config.yaml
encoder_arch: "mobilenet_v1"
model: "contrastive image-text model"
dataset: "photos of plants and fungi (iNaturalist)"
train_examples: 45211
image_size: 64
crop_scale_min: 1
horizontal_flip: false
color_jitter: 0.1
tokenizer: "char"
vocab_size: 37
loss: "softmax"
embed_dim: 128
encoder_norm: "batchnorm"
encoder_activation: "relu"
encoder_depths: [1, 1, 4, 1]
encoder_kernel_size: 5
encoder_stem: "single"
encoder_widths: [64, 128, 256, 512]
text_encoder_causal: true
text_encoder_width: 256
text_encoder_layers: 7
text_encoder_norm: "layernorm"
text_encoder_norm_position: "pre"
text_encoder_activation: "swiglu"
text_encoder_mlp_ratio: 3
text_encoder_head_dim: 16
text_encoder_fused_qkv: false
text_encoder_bias: "all"
text_encoder_qk_norm: false
text_encoder_layer_scale_init: 0.1
text_encoder_parallel_block: true
text_encoder_inner_norm: false
text_encoder_positions: "rope"
init: "trunc_normal_002"
residual_init: "none"
optimizer: "adamw"
lr: 0.00085
beta1: 0.95
beta2: 0.99
eps: 1e-06
steps: 6600
batch_size: 256
epochs: 37.4
lr_schedule: "step"
warmup_steps: 660
weight_decay: 0.5
Rows from block 2 of the text encoder of a small contrastive image-text model, named by matrix and row number. Rows with one number belong to one neuron. Each number is 500 + 50 x the weight over its row's rms, rounded and kept within 0 to 999. All counts start at 0. Numbers have three digits each.
Before each neuron's rows are labels from the 100 texts, of 14848, where the neuron reaches its largest size: "tokens" is the input token at the peak. Only what is clearly more common there than usual is listed. The data: photos of plants and fungi (iNaturalist).
# gate: MLP gate (text_encoder.blocks.2.mlp.gate.weight, 768x256), inputs 128-255
# fc1: MLP up (text_encoder.blocks.2.mlp.fc1.weight, 768x256), inputs 128-255
# fc2: MLP down (text_encoder.blocks.2.mlp.fc2.weight, 256x768, transposed), outputs 128-255

tokens: "a"; "<end>"
gate.406:545579482518486519413399358460496502441533471456507494601498465513511497446519512431445490486506525527480529501486601455486417503500484593513486532557429500514540551473505506436505496476602510549563440470526438460434473479523381550513457508479488618528455488400473494498500550429548458525525614408534494532461519530434512515470565436442531448552504445470515470496493563476494511370453
fc1.406:467553581587546467446587533509499444507492538504388543527521396532463491478514521532524531578452558490463454624529437579518448503526425502471415477577503472490532441503440493545537463519509452555567490510537468582509471504532598446494515470425436476489668428505366536495543487573567550525427542476460572509529499407382559460504405472517464560537539503482587413511504500504428516415543
fc2.406:513462591448563460508539467527451489526517456510458524448497380456541560511569608558518594483422529473511540556535439480456476577490402542467460536520561418465566474456506538429515488551549536475532472468464450510498458415506519442427522509386453412419458578464454470527486486447492631463505491547390536395435511481481525504436522497498479488491481442514576508495569494508451532520482

tokens: "a"
gate.95:539483494509501589444493434511479563473473537550458559450479445472573557544495538384465488584422548379403455460488509470552467515484397463507562537527530483559494595558506577509552543473433491444548473493525470533529438474487424546567484505512341587500460517521453500537438515490528527577448517418528414509540505480452603602434481523488552529496442495488518480453477570520523537547480
fc1.95:557587580536531559540504441548500469525511568444519570506482446482568495529389534457366488483496513442452502449436554400521428497469417585497523594530521468553497519534420463465522540508500483490584469463534458531499507485502408564525476500553442547505461549511473454570433550521546434524447529375523433551490479452445609587513460387482543495434478485490437490528461576418570494506512
fc2.95:465459473470563488539513480463384481493499486505496549479466580490561559508504495448508514536565614536475557424545521507507453488448498498480614486464582519488475535473415460478526465469478469466527557456460509472583517450407448568491498518588515434523364443509435529490464565538426483511470480489470456518519557503534527515427560494471489451485534565430489475499405518475502501537529

tokens: "q"; "<end>"
gate.310:527475452451520485570554488448515402557486501413474564477458532506533516462460596494520479497514561523414659479451564492478544526428561485515536465507451508561516551412503549457430441478548416502492522493509462451459476483549525482546563602472485578469396508517461556578461555412465484608510568554427488555528462654515478531522618468525488519522445519518508525428460493464539525478423
fc1.310:560470544522509501467483490390390481560435512433423487553493545462395571543437495493501459524518467467507408534513556607501528403411498528579519473574489472477538547470483585475555464546577454463427493516464551436508503540444547532521528575451527531529575433502501488475514508483462494509620515503516487563494520569499344488407575460567395483570545496490482467548534356566539542422478
fc2.310:615464550405526517603521545390451424468500512450560517439490581503498498589513408435504458476530427469527450525577470407507402448470542560485564510526459560467445495515539519498468591470526528581504567464537491452476542528426548422532440445544431563569539565425608572555543570571433576437412468388561540491461500459528502469557497511456496496570479600487449475429486489454488554555528

tokens: "r"
gate.341:536427545589462481504493596496505475532446444569430528448470485508498584539573505470583418498508518512461509475566490538559457548551444563532494441521534518515539568539479520575543632502436590543484461487508563478490569364520461449486559466520494573581479458465499519470500443437472571479467446475463535365554445523441513508540413554472479538529492477560367483517511618507497436551518
fc1.341:548523549584481436479533587500484529579443564521473474470582488520474468519447538526496454462572526513450427478600342473504475505520458573456597472524525559408531496457535508563480565499460581517462431510462472516507512444549535401534557547522487453516529414544539467499487424485513466513434465465447568388480474557558507570553466504488493532508474476536402537520581450504420445565659
fc2.341:479499432438415437447535554520403543447477572459454491365502548455518489527586451478397584549496543487512524489546494410544501540492493444523462528434432435468482564456513453513499448474459533453466469417480539535596510466480496479523543511579570450487585525515470464409545487499472483437497402567493546494521578449546500514483488559342456450501489562547541426489551551442451535509496

tokens: "a"
gate.235:553591525512499530452586468542525549503504509501490479424531481460520509537445545472426450501488523428500452471488520460535460472490390503479543540427540473549463578545465530464578553468472559507562547508549548570499450489469419510564498456551387580613535495581471477488493501534565582460466527403497427447490433428443576570459488475500617465478444464447461548521447519428521496543625
fc1.235:497619467526482559524477557491493545511422542454419545418467490488446579542393483466452516511540534438436489492464571440563457552507432574535515530594537484549522496550485450494501512556498482431476533466547393559480487516548452520554489503435425520492478583513545513505456467449463402581518521528481479516473528479426632553531444447484534506485473476502479529489504612521528470500476
fc2.235:446421463480540523500513448423389505427486467543491559482438547539500590484525502455543571500561590545473597452487459567499419508539503465511513424497579469484433509541484479471526525549481476435512503503518493500560500505466453532416502476533528408519385495561418489482550565509516524544416501440455528460515509470512525522474569445504405555515501516455516456517433491476559486543524

tokens: "q"; "w"
gate.573:580567521481509504523456487539519442489423527482507489439430459471497491538481544564498509507461587563534637490472562524524480555550543492532390557505502511532483567523472510479553483553545495533478490517459528475463502500413505508438536605439420533494545456482405535423457556551597593433530486421536485404549417426504556497455542480478455522472482485553457463482493501475520512463420
fc1.573:446447500416503517443479397448505519515487473447553494558491515466522532382492458490526545495585461464487493530452641540482540472478554509395481505504459447549479524487500516336505437507551529507500518478546356478508558462548484559453471497557488518451377491584491553520520543505472513545617518485468461534490501526468490515404547474515527548424485510394552476485522594494533519397553
fc2.573:557534488464478537467553444487445503444555425468445454378471383494593509435496517574470494562543580526463444558535439497553581510479501560546509544534477467554503504502462560432460408580445392602477594501489495564553533412463485459574510435430547552512534410501546482520573518467504429496409418527417595530476493475546371497483445509551474492474539552415494382490504532474495510479573

tokens: "v"
gate.227:520517478509475421512499534494475454506425503511447510424496527488489503530548470508539486422518488501459568486544447541555556579632453535437511490522551576522459546519549527456565548492474546574471587551509514505508582448498457434511514524561440432568508480470566502472570467418414494536550508487522499399664492511539509472555472553406448566563485476471382457559557563515375447589510
fc1.227:528379522534490485508514538537469509506497564482423464498495506541460468530507491515526459503533526527517468465611403538500528522536488556528526445475598561399452447485490568538473545504536572538448455451501539471507528520407521496426533539496413483471512424483515553439471507489466473455433507493525552475568544539577418587529508588410497615552554504471430547518492498646494452535498
fc2.227:478483489459423420447562534558392513561467503484447439512577532485380461532512469518356479599484460511544491565619476415520470502481524518467484497471449483472578538459513527484461481484566530456441503455566532449522496519532481549509492523529449464457600576536429474445525520521477402525470485551540547466551510462458535461518545512459483542599528539486549469519478527436458515509513

tokens: "n"; "q"; "<end>"
gate.366:536627450484491523606451504501533570556475476503428505514480517505564634496452498482536484549401507520492537462507495459492396497516494518515482485512513386406431582530446464504578501592501534473408459397469545466428519478532503481558617492485429502567529496475519511377472550514579572385516469480531500441423524474442559516583465552478516606472441447466495487440463624512437521436558
fc1.366:444447589360481519482544552477475514539532586477455439494425447523591551482491424608468517649496583578503466491527431557474497502536547523590484438542556497453514579471523480543504511490561530557427437436475492479502506432529497558506452545453485467533510439555531525553447502486457485431498460453497563452559514600559385471514518499503515543543473493440429453537485534576508449473475
fc2.366:492462475503562554506509510451457546458534499405567595437482367529536497476517525493505496518507533494469519545449514490510496501497539578446526521509482507519446472495499410575526571465431480506505560473492515505496479478475439469426536479554617467563493520481475517518525402554523549614516519462493479360463532505572558582500533500503556498583479553433455544481465537509514512594424

tokens: "<end>"
gate.91:495408585506524490407420480569509538531433445532422537484477549461413552505520502491448421431511454467524479461507488467507506509531504570499505492411502547513458505530598604521477573434479520458496490531482399505483545515441449415508498487542443574581544518426449506487528506443594554510526484487496470473484519454439558494552456472552521511557491453455385471525490541522474577394517
fc1.91:486562450386461478497452545510523453574420455542548480438488514564480486550457446481544482456597497502544432460391469429561482472487568523514534531425482523533546448455506525522486504497483537491541566434414499496527538456524521530398479581560485519482352535567643421541504482397472524565561485472491391414480575526579431504528457552577503537507480510654503568454518460478436519576455
fc2.91:465445510471514541477467437468540487457454583535496525483581503495553568442541563514466478533569504529498549529434511514514588513559495496500472487568514553543491491541523491517503508625512498534471391435498469554433465424622521499551488443484474468486424477466404579438471426391562530466520634492406543548468452555489573537527556544498512576471491488536494452461580432581462419484486

tokens: "<end>"
gate.283:474540554566446497493517447468503534439576532491514512448583475521527467479517523524506438409594561517442508432463458628550497456502550549548464577480561568489471475531485462430593518536433495539585469551538508512447410685487400471475508521477509417541546587497305528489547581480544517489486531550492550507488500420531548553528552458467498471526492436549548506542468458462547406427459
fc1.283:360553474444544499534507573432431508551411446506523445566594538493550524538506481527481462563518492546446571504435446574493434482452561436459543489463444526486573486472472433413480503522412542548507551437507442519572421545516545576485532498608580444461481437503506406509507527524496420587528459566444518422581527525464591483459527521514455496519553494579570494496445412483514465581442
fc2.283:509559569558457553512502546438510395536425495488534446457481547535505535502545488396448498519513462431501603416466467509543597501406486564525586582387472456416426537578527507466394393538395455559465542552542537400507514491469491510470510539483560497487552433421470492472454490518496501422537422539460574466457539594555457521498486476502554431477547617509483513493478515554517561463507

tokens: "<end>"; "w"
gate.248:555461542552488416492529554440498513417536452525418493503509545517453535585437469480459544497451529471564458460607458506453443436489584578491468455541549464533451505487496500551515479584612516509522488485453509462487429592445461506517449445455483575510603508475512474441525542387519567545476482453555463408462448515444522442485494518526432554549539464580536538529536530499526443427520
fc1.248:450607505443463584469449368457514487520544536521605444507492465506594557474456529558565410495428567481494390398487464435417574514513550437538457447536504517493551550464488503437551430415471546457522496494545523487488484430567515594524545592561521461460460439574533544535435500540510481474577469438550464591515490532443485556432511516516505516503472443531546537450478461437504540524475
fc2.248:467490563590496471448457531558524524594541430544539536449486506444520373453510429542475568487529453486493475510510531488547517493563434464511527500475492495452499551458574578538606424465445537473509461565502514416436543467372491504490467499513520525628492466496496526576492450452458445503527537530474463469496565585539521535605417571552533502475476582388469476496575550539509525514464

tokens: "<end>"; "o"
gate.173:473449486473486553474493476472542472400496592465447544556484575564500481499577529565554448459523524487443529480527431535494608516532434460474514437543526588452456451625517563494544481590487439467547502547513595522459441596444488479568537486452399494530463515467468529426377446453504545449432607475597491527542518476511652600519463506412503557491510473490509517489554618540490544436468
fc1.173:490495506474492455495575432499533501476524540420517563404493564427477395392523509460507564458602529619576570549500506462473558498514501486501565541532592521449470425536479545484455474542568481448487462453525543444526509494438527549457539444444533495432463494480536411472489499488465515484505557662486467554515583423576629502473620473427499504515435501515552506462497644542456493504551
fc2.173:538481488450510483518436545487526573532487565483382387499520473525447524543461525520487453515402468514544516492529438446527474536581441554572540435446589429473466554515653452506491577481499575463491468484530456519471358467494565574540487526530410534549509463487496502585451563562493413483506491533500513507561531584599410522539562583463492340468552526462519499575487440562537527469567

tokens: "k"
gate.245:629496555586516523524503485435538534432533498549470579514487431464462435488479540478521533517549525429519481468509478530506503455495488495493492500567602491538414514501548601551635463561467412502604543581444506467501430597443458341458453510497424553530575493452419481485506427483604507513446558555515438480571485400550543513525486461546496560498484499413431460537508513581387499486499
fc1.245:461549410610516525556540553516489552486467458513377541509540511470405570508458521529505469498584522400547452498610558580502491499489419500474444447553643439509510465464477431464529504581493481464526522571514529510448441579491513398506460473485355536515591517510409508474547462512516484463432544514480521475543427466438552440459476518515539490518596488359551522514472530538525521511553
fc2.245:535481439549579546552473468534571456459521426518533504482470483440547497419472451466459598541435502425468493523433574479516548411447436458577477523520541491486454482507479499431418484453573446479494521520432414542550449540492480407432520511498468557523609583387489484444449522551448572502553465490600504481452511492580562547544428429456541454579503550558491507469541437481479492550529

tokens: "f"; "<end>"
gate.193:487415416585500472483523440476534465432567452523419461485440561514563515468625447468565521554567503479529615440544535561512434480496593454465517458523482506458538532472477436506556526570549409524448490465494467467450609576469506533515574425478464462446532482520485527355606594504477471476479439525557434476566576557486566493493506468440357557535499480542529510444567465527437524485519
fc1.193:543510492532467544513524445529496557441459573513560600533530397648565401436481568512424428397487512574522417455521556503457482554442511500486492439472443537462477453482473477546498518467531559508507443480556506453445485555473595483480551448436457464444586468512513543466416581523554462466501488524543567574489392452419603559542471481421485546482477565570471559509525478524500481519538
fc2.193:543556474522487459502545554544511511498477430408491481496482450541559533436498506495494527517475564502519564482495548495434583560606441423587519443473435521566477431451511463437618492606502556398440489564391518540491476461466416506456507450477494442511434483475475528525387466407508512497473429443516399476516493523609460412485455576583544476488513491417552581492537434582512499512587

tokens: "c"
gate.716:494379508501451558463524433466571538458547468441563485543470494501566518471582456512533529394532495454465511444426532615504530515524516393525465536523527497481376487566546532466603458429513497459514481532548448462507509592431462526448421451448528417462431632572498574481547559500541515483456483605581552532560496473637512480453548468452517570557421504461520516503502480581535464536413
fc1.716:445521490536452479461472569397482563479474427610490445401486444503460529527454500439493499585462495472534476469527477438490407451474547527582542495529470491403492550491411571598508548538522526468431480469482459475528488511525496492521514512543624522565518438521535500431559522480441460520495559625488466471476479582527469406546524578482485512536470517610463472439455586453546556437518
fc2.716:521477516552429545400477494440531518399490611465505471492546530510453457532475478598460464449546499453522594556463473559526525532450566473460544487444464551520573513568484492517394498453480412564492509520545561489416517432507455465551560525493478537548466543558479541448497529425492512474491539520480550430441442527479514554541439436529631557489401415465462500452567598480463523491531

tokens: "<end>"; "i"
gate.112:517517583536442463441500588519476513549434453460451482450407511518528501636438402578503421464560529487479472431527503574522459551518576543574535398411578458527476487496501551534442512409446621496484471464483438534529495492458578468494429536437480511481515463480529518457498465416446518491466436454418456351534495541458468602443514531545475563591428523555399512537505500601526393525481
fc1.112:415551422472459385516509554495484587541447488628439450491493459493529519613582514452537508562520512494573387443533486395584428538477480494566543509587522536382464429466453534505500470610456601527449531438457460486503556552501504483483530501482501544575415512491553453450541505489524491522420527537475587488459481551502526540572448562465463511551550461586442550460548547525477444483513
fc2.112:543474473425443424432553557535487473559511485501429505388612564479535441474540554538450600523482560536489512630551486501445449563543623517479501492430444493560535596448542562538532550471567488564477469542518465558496496409499505472518496430534548496485443423407470493389475462435436597510464533586500549508584523469472511493511498539479547514526435494469511511516466469443431517558536

tokens: "a"
gate.587:496532565541527544456462489533464548447451547449462652501484541495521553568454534459424459583435521513435467468518528475593495528489429547526576547485498479520487531522460478522535508446480534488557434518535502553463453509463398553576492508504367518530525552507458504500473550510526440519421528409475436500499434464415558522484506449443568511534487538409470461574434662461539551497554
fc1.587:487607458508514547524505508528539506573504526488482593543522460423541594511509553424477496606459488464465500494454551403573460474423463472526495572640510466486531504511400446468514607585428516465508514501529557524478478502547432525546475490515461571547456531480496455555471467503572489480508508496494457581422493497423574509563421518508531511466575474483498465551440572492520517554515
fc2.587:459449496439476452460511500462474456571464495556501532498495557456538523506529460487527558443605561507469491574541499486538502483503517485531606542522557534555481476502480605456540513520486498557521514442476452508582520479506466462494431469550529476543285542521444482508459486429472518496460532514453476497520487467563548537465539548467582474461480492525484478505468482469433457455581

tokens: "c"
gate.370:508414553433484483445387456554624517480524449456563533558425538423506509449608443473580515482518482570550529505385552572464577531578536461482433571455506460501457512527479500481443432409545524492540449438535433508488527439499493498429409594417510616412442556475551593589574480486612482525496499485549504541544476486504483523463500421455425591496482509440480434508518437598511535501409
fc1.370:388597506494542481457507575553488519551465434509464421371522483443447597530491524606465517590447392457568536436484531493471464496453503582579538571488499507381517545510433454511429569521438485519422464438431454542505464477524454545580481504497482534552522462525539540495527516526422440449566522521538480444493487601427499490476498611496466524478551540575453536437505583431534615446476
fc2.370:462469537501517466477526500485526541532533504500593431539567519493429390526443557586354481433494425455528487540460519463514483491382528529486594449439431520488530494478539498530400471468482403469479499539512515476462479465445485455525567506478520506470526424514515493507550498515419400521499524495473504471446518487458466471554470511556552498419498484507534472500553569441456465469485

tokens: "k"
gate.26:496452511578553532511467538507561574478518500580491554542545486495423467523547515383476495556482427371513569459515448537447417471418562504479458506531529551440411506464527551548636477523485447396540455553447508375498464614427507404479539479554510565539596542442473452468525490603628553505470530621549548577538474469516532477616421431531460506536483485415471540503455491541473548470472
fc1.26:451464474576526519519503506520504498476551422495383529463460539415454486496516491528472508554432595503469571510591515538408446489489486501532494410513534468460460478441495426562479543594548418562518457557450436509474519504472511443555487481485470513573671477409411511440497542504434522446473587474550518508462485537451578464510494482485556457513595519487449494480430523499457566375524
fc2.26:527450501485549492570484568529470396478598456552463498476472484431499511538483460545526564435362512419535489405520494542478518505411489449543506457491568495501430493420481438519477509391516435527524494482446443467543420514471503458521460522463419512529567518464465483481508566535500550470468435464583495447578505503513479586518490392478663398496528522532464560435449439444520563512521

tokens: "f"
gate.465:470533529416494512511480355456485480439503584453647508568492474480510456436530495496513476388502393448484533451436499530512594483472509466466430596526477520515471567499574594422547436465563473512562529533502485490513486520512495529477485539491509485477431479492521470517471540531586544584523526502519440547508522421634510518440480486478452458500464477448559532459613410506440435524462
fc1.465:529579577534502544522563480510496430487583462534519553431573410511473475505442538419537499545396471476442499511536454528485497445510504544511545463506449540463563499508540530574510501488403504509537432546549599455530332442532464520572518455513447565573522432531518428476400431492500596423536544552470536517496488550465426448481433510463571444504487525558482498538528531487534507522589
fc2.465:489411506547464470506447509456534543424453560526573509557492507474379483516493570478447489575534456454551522628495418497515469475488485446439498494426423582478591505489533514452497494416496486480473524513570571479402555450437522514510477417458436500436611506472504511488487463529537521487520524524530405546458516497486523526534491532510559502486471489392531450486548558530498475545558

tokens: "r"; "<end>"
gate.150:408625456569516432515520442502480453528439455493528484425438487481460414544439478514523517453516567525502561497469510490557546579546473503467500444484509498539495526491499443452371469530450440498521549557494415536517530432552471419587527470430467484515519402402486490431469443530440471478605550426402469463456554489493659583551436522450494486504524529594520530551589637528548518474547
fc1.150:413536452479548532603526492524482436602465434396460471529491567472488452450531419505500490480466489481435620433480525513460534481456501494504481449549544407430499457542515561452409537492462461483427498520415379438536523453448527472614487472448452455524496469451506484483473507496569438535584500486497480458519577553528570545436474480476420441453553486587458499477513469526490546457491
fc2.150:557457522500379436498491587415481507496502529518488515532422540536434524579555435464484516481547445523539428457418441481454531624547487527457474501516575527437519520532533485508448519461486507569543481518502504529390428474528519516550475520556487546589500499442449506419516562460523528538433533555569531460408484527512529508438456406456529476546430487447493416472468524616492498347539

tokens: "r"; "<end>"
gate.689:518538588447471511530452489480417481511511499389615551522453530488537567501507535531489514560467501528544558461570570476480531539505449509454516517509440430525532571493519441445508483562505579528556522477489446534498516453518495540473562516510518486498469500487492492464491508443615534492493499457395454382354428462457614622415461422493586463374493493496531491481596567469434420526614
fc1.689:553543400447478522561633408439456396501559457555514499476539429454459414525447553480537560342504519509462609478496486549447519514505492455496530485527469448493461500460493533462541451598482446463538529535519522390587455588446488536474502455500498486555518437519423431446451523504515605461507616527583487515625457420580472485385561488455555464532540489467557530513505502489531488504498
fc2.689:484486564406484582526502534502601423518519500534493420450502534448495556545471541557509464456550519418422520458400480442491504487431533554544523475449546571506512416440518562504393514507467507501493470543602612488503473423614491508540386491462500576419480475502605540454423490472363453508504487444426494494434549508474386475566479540530590538488557435517501421511546634497496507576554

tokens: "q"
gate.540:528520650427486410458513446452498521447493541440480529560506477438512423467507507484474571451566498545536486512499534475470508498542561455469475554566524473620438453586478517503518459455586361594630553503546436506520503588490476489476388488417516548463488501413486518485552462475477432537458557569535493516574543370487492534505477401475480530507470516473587467497541482529455415463444
fc1.540:541458528404507493522496516520557524551406537526485523488506495481508547519489466452514514518535438462628566495413569414542481519515515554502458559553577489555541479580470488448523452525562517467502580484496501474502534528492388532411425511440434555438421582501570470469605412468532509554451508573467420455597545422489549470541438381547416521508465511469579546493599514520471506494416
fc2.540:511476486488567412474506552525489451542533425454405487497442485516572554498582470526530559535358438483399491488508485412542490457515506465435558530516519472485410482590518566497512491501419444564499534559528498512512534501439478490522463495493458495617479417470554520558515534457459528498493486533631513508502503488534554478530428654514471508459562483568465443458407410437520498489526

tokens: "q"; ")"; "f"
gate.433:530466475528559557483554449574574509584561386491449565469496459523511524429550617491458506514518540505480683587453522368480551409558600444504489483474439556526509410521486434516428456565440476498467523458451494449494587408484494438486478453492541421536475465507465560511526518457505504503529470598487489569541513533440450426516538595484500494454530575576492496551469492474510595492535
fc1.433:508530546383513546503437482514467511559559485477570573543562494522489469462462520441460505416450462470512565485421531452444518448546508483454533553474479530571570477513451522475547422397442543466594517501542468425502518514448486474503340502546442523454442506467432542592428489497572479559500558474529435563491481498564467509612517464475592502433513486405574443489416531539486523549496
fc2.433:523521540493434479504476467493468459507538459509510458516526378531512513405544484442458535526387486491454457519486456469475553607531420503499487643553594511535582613521595541453398557433454550378500470468551420547497504433487507420497548541467464450500498498534511507572484476517513387585512459510504562459528538434461468478535507517538532576467512527469490533598612464503481516445543

tokens: "q"; "d"; "<end>"
gate.686:557441540504551531453526443517529419494608529443476435503488385555511451526450472542471458434520542440505579518543571562445447429444513573527480509496525551588500486504452470530497546435578466496505561498487477545433468444537508435561551483475441506537544453502522609450572463474547494466588547531468492443419551515560611564569475486553519557456438483492470555490569556556513516414588
fc1.686:504528467468475444565393431507383554500488528450490545453473642469520492523602551469560494437528484541508475368482460492565550568541495527474538465372491504528515525587553475449481522578451543517514498547517602465503546523384468455510508557478595437511458471492428440533476498520501492478528520488467516459470488451526383584473492579363567415462572530461441426557484447439516488599497
fc2.686:526439501517500565513480543504583522560481485508517391537510537499481566456537495485543502397578531528445469434498481556520394453536561470526518523529558539616582451486428516427477470571572471543435493493432462517415496561532485498416497564469491563475528560489480530598484470397497533532536465524511509480491467475505534552551504420518557553505460423453413508437413446516423470511378

tokens: "f"; "x"; "<end>"
gate.515:495455516446484532518500481540575520447438494573531584545457491490454520465470570385405434610505489598563558578482474475465523488480505590550431578463444538518454506500522534529514541463580521486547459511545427616503512444542428491440417573469461603508493558505422420505502531522522486476442548515452515520483476433517534455536442400524429526501454467554423516515518524496476518413460
fc1.515:479413435570495576513541522443475438576501356511423474426552523545544444519490472494657523421535476459361605545531472544519521511476449433525585419514483464508478521511436548491556441610442479486507512467511529419548433473498537454496575441504512398476530537513437533437478490538398603403519503573531561465490577543428551504466557513522410493519469480495576476505492481542565515535432
fc2.515:551555539491561563546517555583471467477539449447470648496549385458538467492442438450514456463541451498520586448541512470484436479457507566399492487546454490542561485460519504507485491457583523420488629534432601465511591522582499476552530605483476488454515542500582537528438484455494444471612476534567446480497526453538568457499613419518571483557559540453536490521505507426490490631474

tokens: "a"; "<end>"; "f"
gate.325:532466568526573403484478428534505504496511416537485548507439447443533496583484493413509486568416473477554464513432405444523552558587469505412517524579436569479572540503486507447474539454567570599508522524441582631506517368505431487540535564503473479520498500531557445485545453512571497512474491562459418451484527511495502430492560525497468548484579538481448514466532504433518473522539
fc1.325:576464470584476496489493600490399443553548512602466525404530465490533467496519553551470481563436578498483518585498491441453414443501550519454482446428553517497563497396510520507501602588554541482535481506512579533583523550556514532390419519561601447498471491547442463511555508528415636512525505487463489500582549512555511433440540486603524473557508529569630452509419503483586512529495
fc2.325:557548497423495473459441389520534516399530428530440594541484501476532501502462512477529483449491507496442525485580594441466541459532444477543482437592511553529534529423501530503489507553446464436498582471456506449539512486533509508476562509459577556489504410435551613565542550438473438470491535469475490510478555443389606417506504506515543446478582445503587553451481573488549656427579

tokens: "c"
gate.79:527532593523403537425448433418511553457598432515572550477492375503516526492515500449500485473454531489512511387456488549486406519533553580584431526565534467525461498471504471520530485565526473496602414492505409466522320544566441516435476502468501566566486564549415490480521514479579490513521531499476512493598509486541544570516482398404528555538477454497439464525480581508519447478449
fc1.79:525558448514502495519474526472458525519440501571479468610493580488515600586573540459462560350514468524547551444547537499447458477485502424498568462492498535661531535522504513499567567488551485628410454499487444438494504588490454514505510430606513455408418491465425524480526489422545492548527432507546472542465509517499534507464619499568506555516500483515556559449350536459531419589517
fc2.79:502427473491487552585477562502506412374477515401555446483549529418544499564378422481534483480560467437484531461471384574502495451461465504457652605519485534472523491576424526548455529460449530449439510483560533465518506519438566543440545441496481410413517564501519452421456446460481463555514500508480525384484575545541532439535527606540534532377537466447489476501488586497497469516468

tokens: "n"
gate.546:460494503560500568482462475517526468476512421372540557504524513516547480507490544536539518487517546539503616348506428568567527492487486545493520505452455524496486382505493444497447487481414564520569429580503599580524417624487517548479520590440466471479502518483457531518572527538485526540528495564477538495421488478559524499497460467503470490520456459532517502529463420458495507544491
fc1.546:424466523565508466499539490533491429485528434470454461401493414543535484482562551514525466415486513489465561503463475485496427454408496506469505468558398623438501519489433438540478649582445494600534494543399559480537502465539474496487587557512602504492517536502517490508507585612491428432538461458497542424472501482530540441520456486517454482453558555585487522448517568508532516590474
fc2.546:476613495495468435523580511535503579487505409505518408544552525451524510480478425520371552548660414477458549497463604501566474520501503505478459527484493494459484416486496438476497562525540479390468550484569581502530478522511428489543498511445492485531465511464534497551498515501483436492522396428405483479539438522416475512566407517579479492507504628362503519494443495490504455459502

tokens: "a"
gate.509:454434456337541478414494462491483563476487460488579512437468490511567510467444509619501516524503529558564516386452539456479500493496505545470462498412489489553511544465487478510444430611553537463490575428466492527596486466484439544476514473492627479531430523515471471568501549479416470489473525539486440393499457378486483496465555530537480535447486571485453627549512567462512496483496
fc1.509:554495514637478524529492572418501506517452416560423478443505514427429559554543504490541501539448528506455413522505498613438472474542599425503465470568575537456427569471520494546497568414436464500460454520508541442481505546498578509465597488596530484513524541491477452476511483468539462440501399514565574509539484546440463509571506532565512442518502409526449518459414458524491460530492
fc2.509:482516493480534426477538549441550396449447465525488618564474447547499471504497486501469496538477507493607530574425410427483550487464478455542457579522426534407541563443408510518512439419565502534484592583540525572472549489550553460469445454456461466442522534430554533484512472561416629595424616510512441491486565478543522472472488541514476498549598478516612566530549472551545467557479

tokens: "k"; "n"
gate.749:508567429565565546446531511504572540525534443616459569444540465445483501511550550507538511585455464447509511469536556497504473470470476430592504483555569457425410500432467482534583518534413450454528531598437521473493465551440460404520533497554470533585605500445467458396515474584538555394430563527584474490540387406555514473530461556551496449486552489411489519529458495470499585510518
fc1.749:512511470630511479454518537521547517485511479520390606475515501457465405519464518564501521469516499468483532488554484534504524484540547493495505462522619481475417455445483556556517528571487416450558486557460494498532456602429471359519478467592514556573592525441478439394523491561427541446435532486563461498581455436545518498534484467499584454515517472414436474519422500461393553477534
fc2.749:513511546497618473535460570507485469507519362559479487450545524416513473515485492547525562526379450486567502508510533477535520487437460445541583512489509477475409510452518491513481500394406420462529565512385429548532480518435480476494514526498478514580562539349582476483508505555504555533454474461602531457485497511547540534554434446436565376481558564484480511515500472473456503516518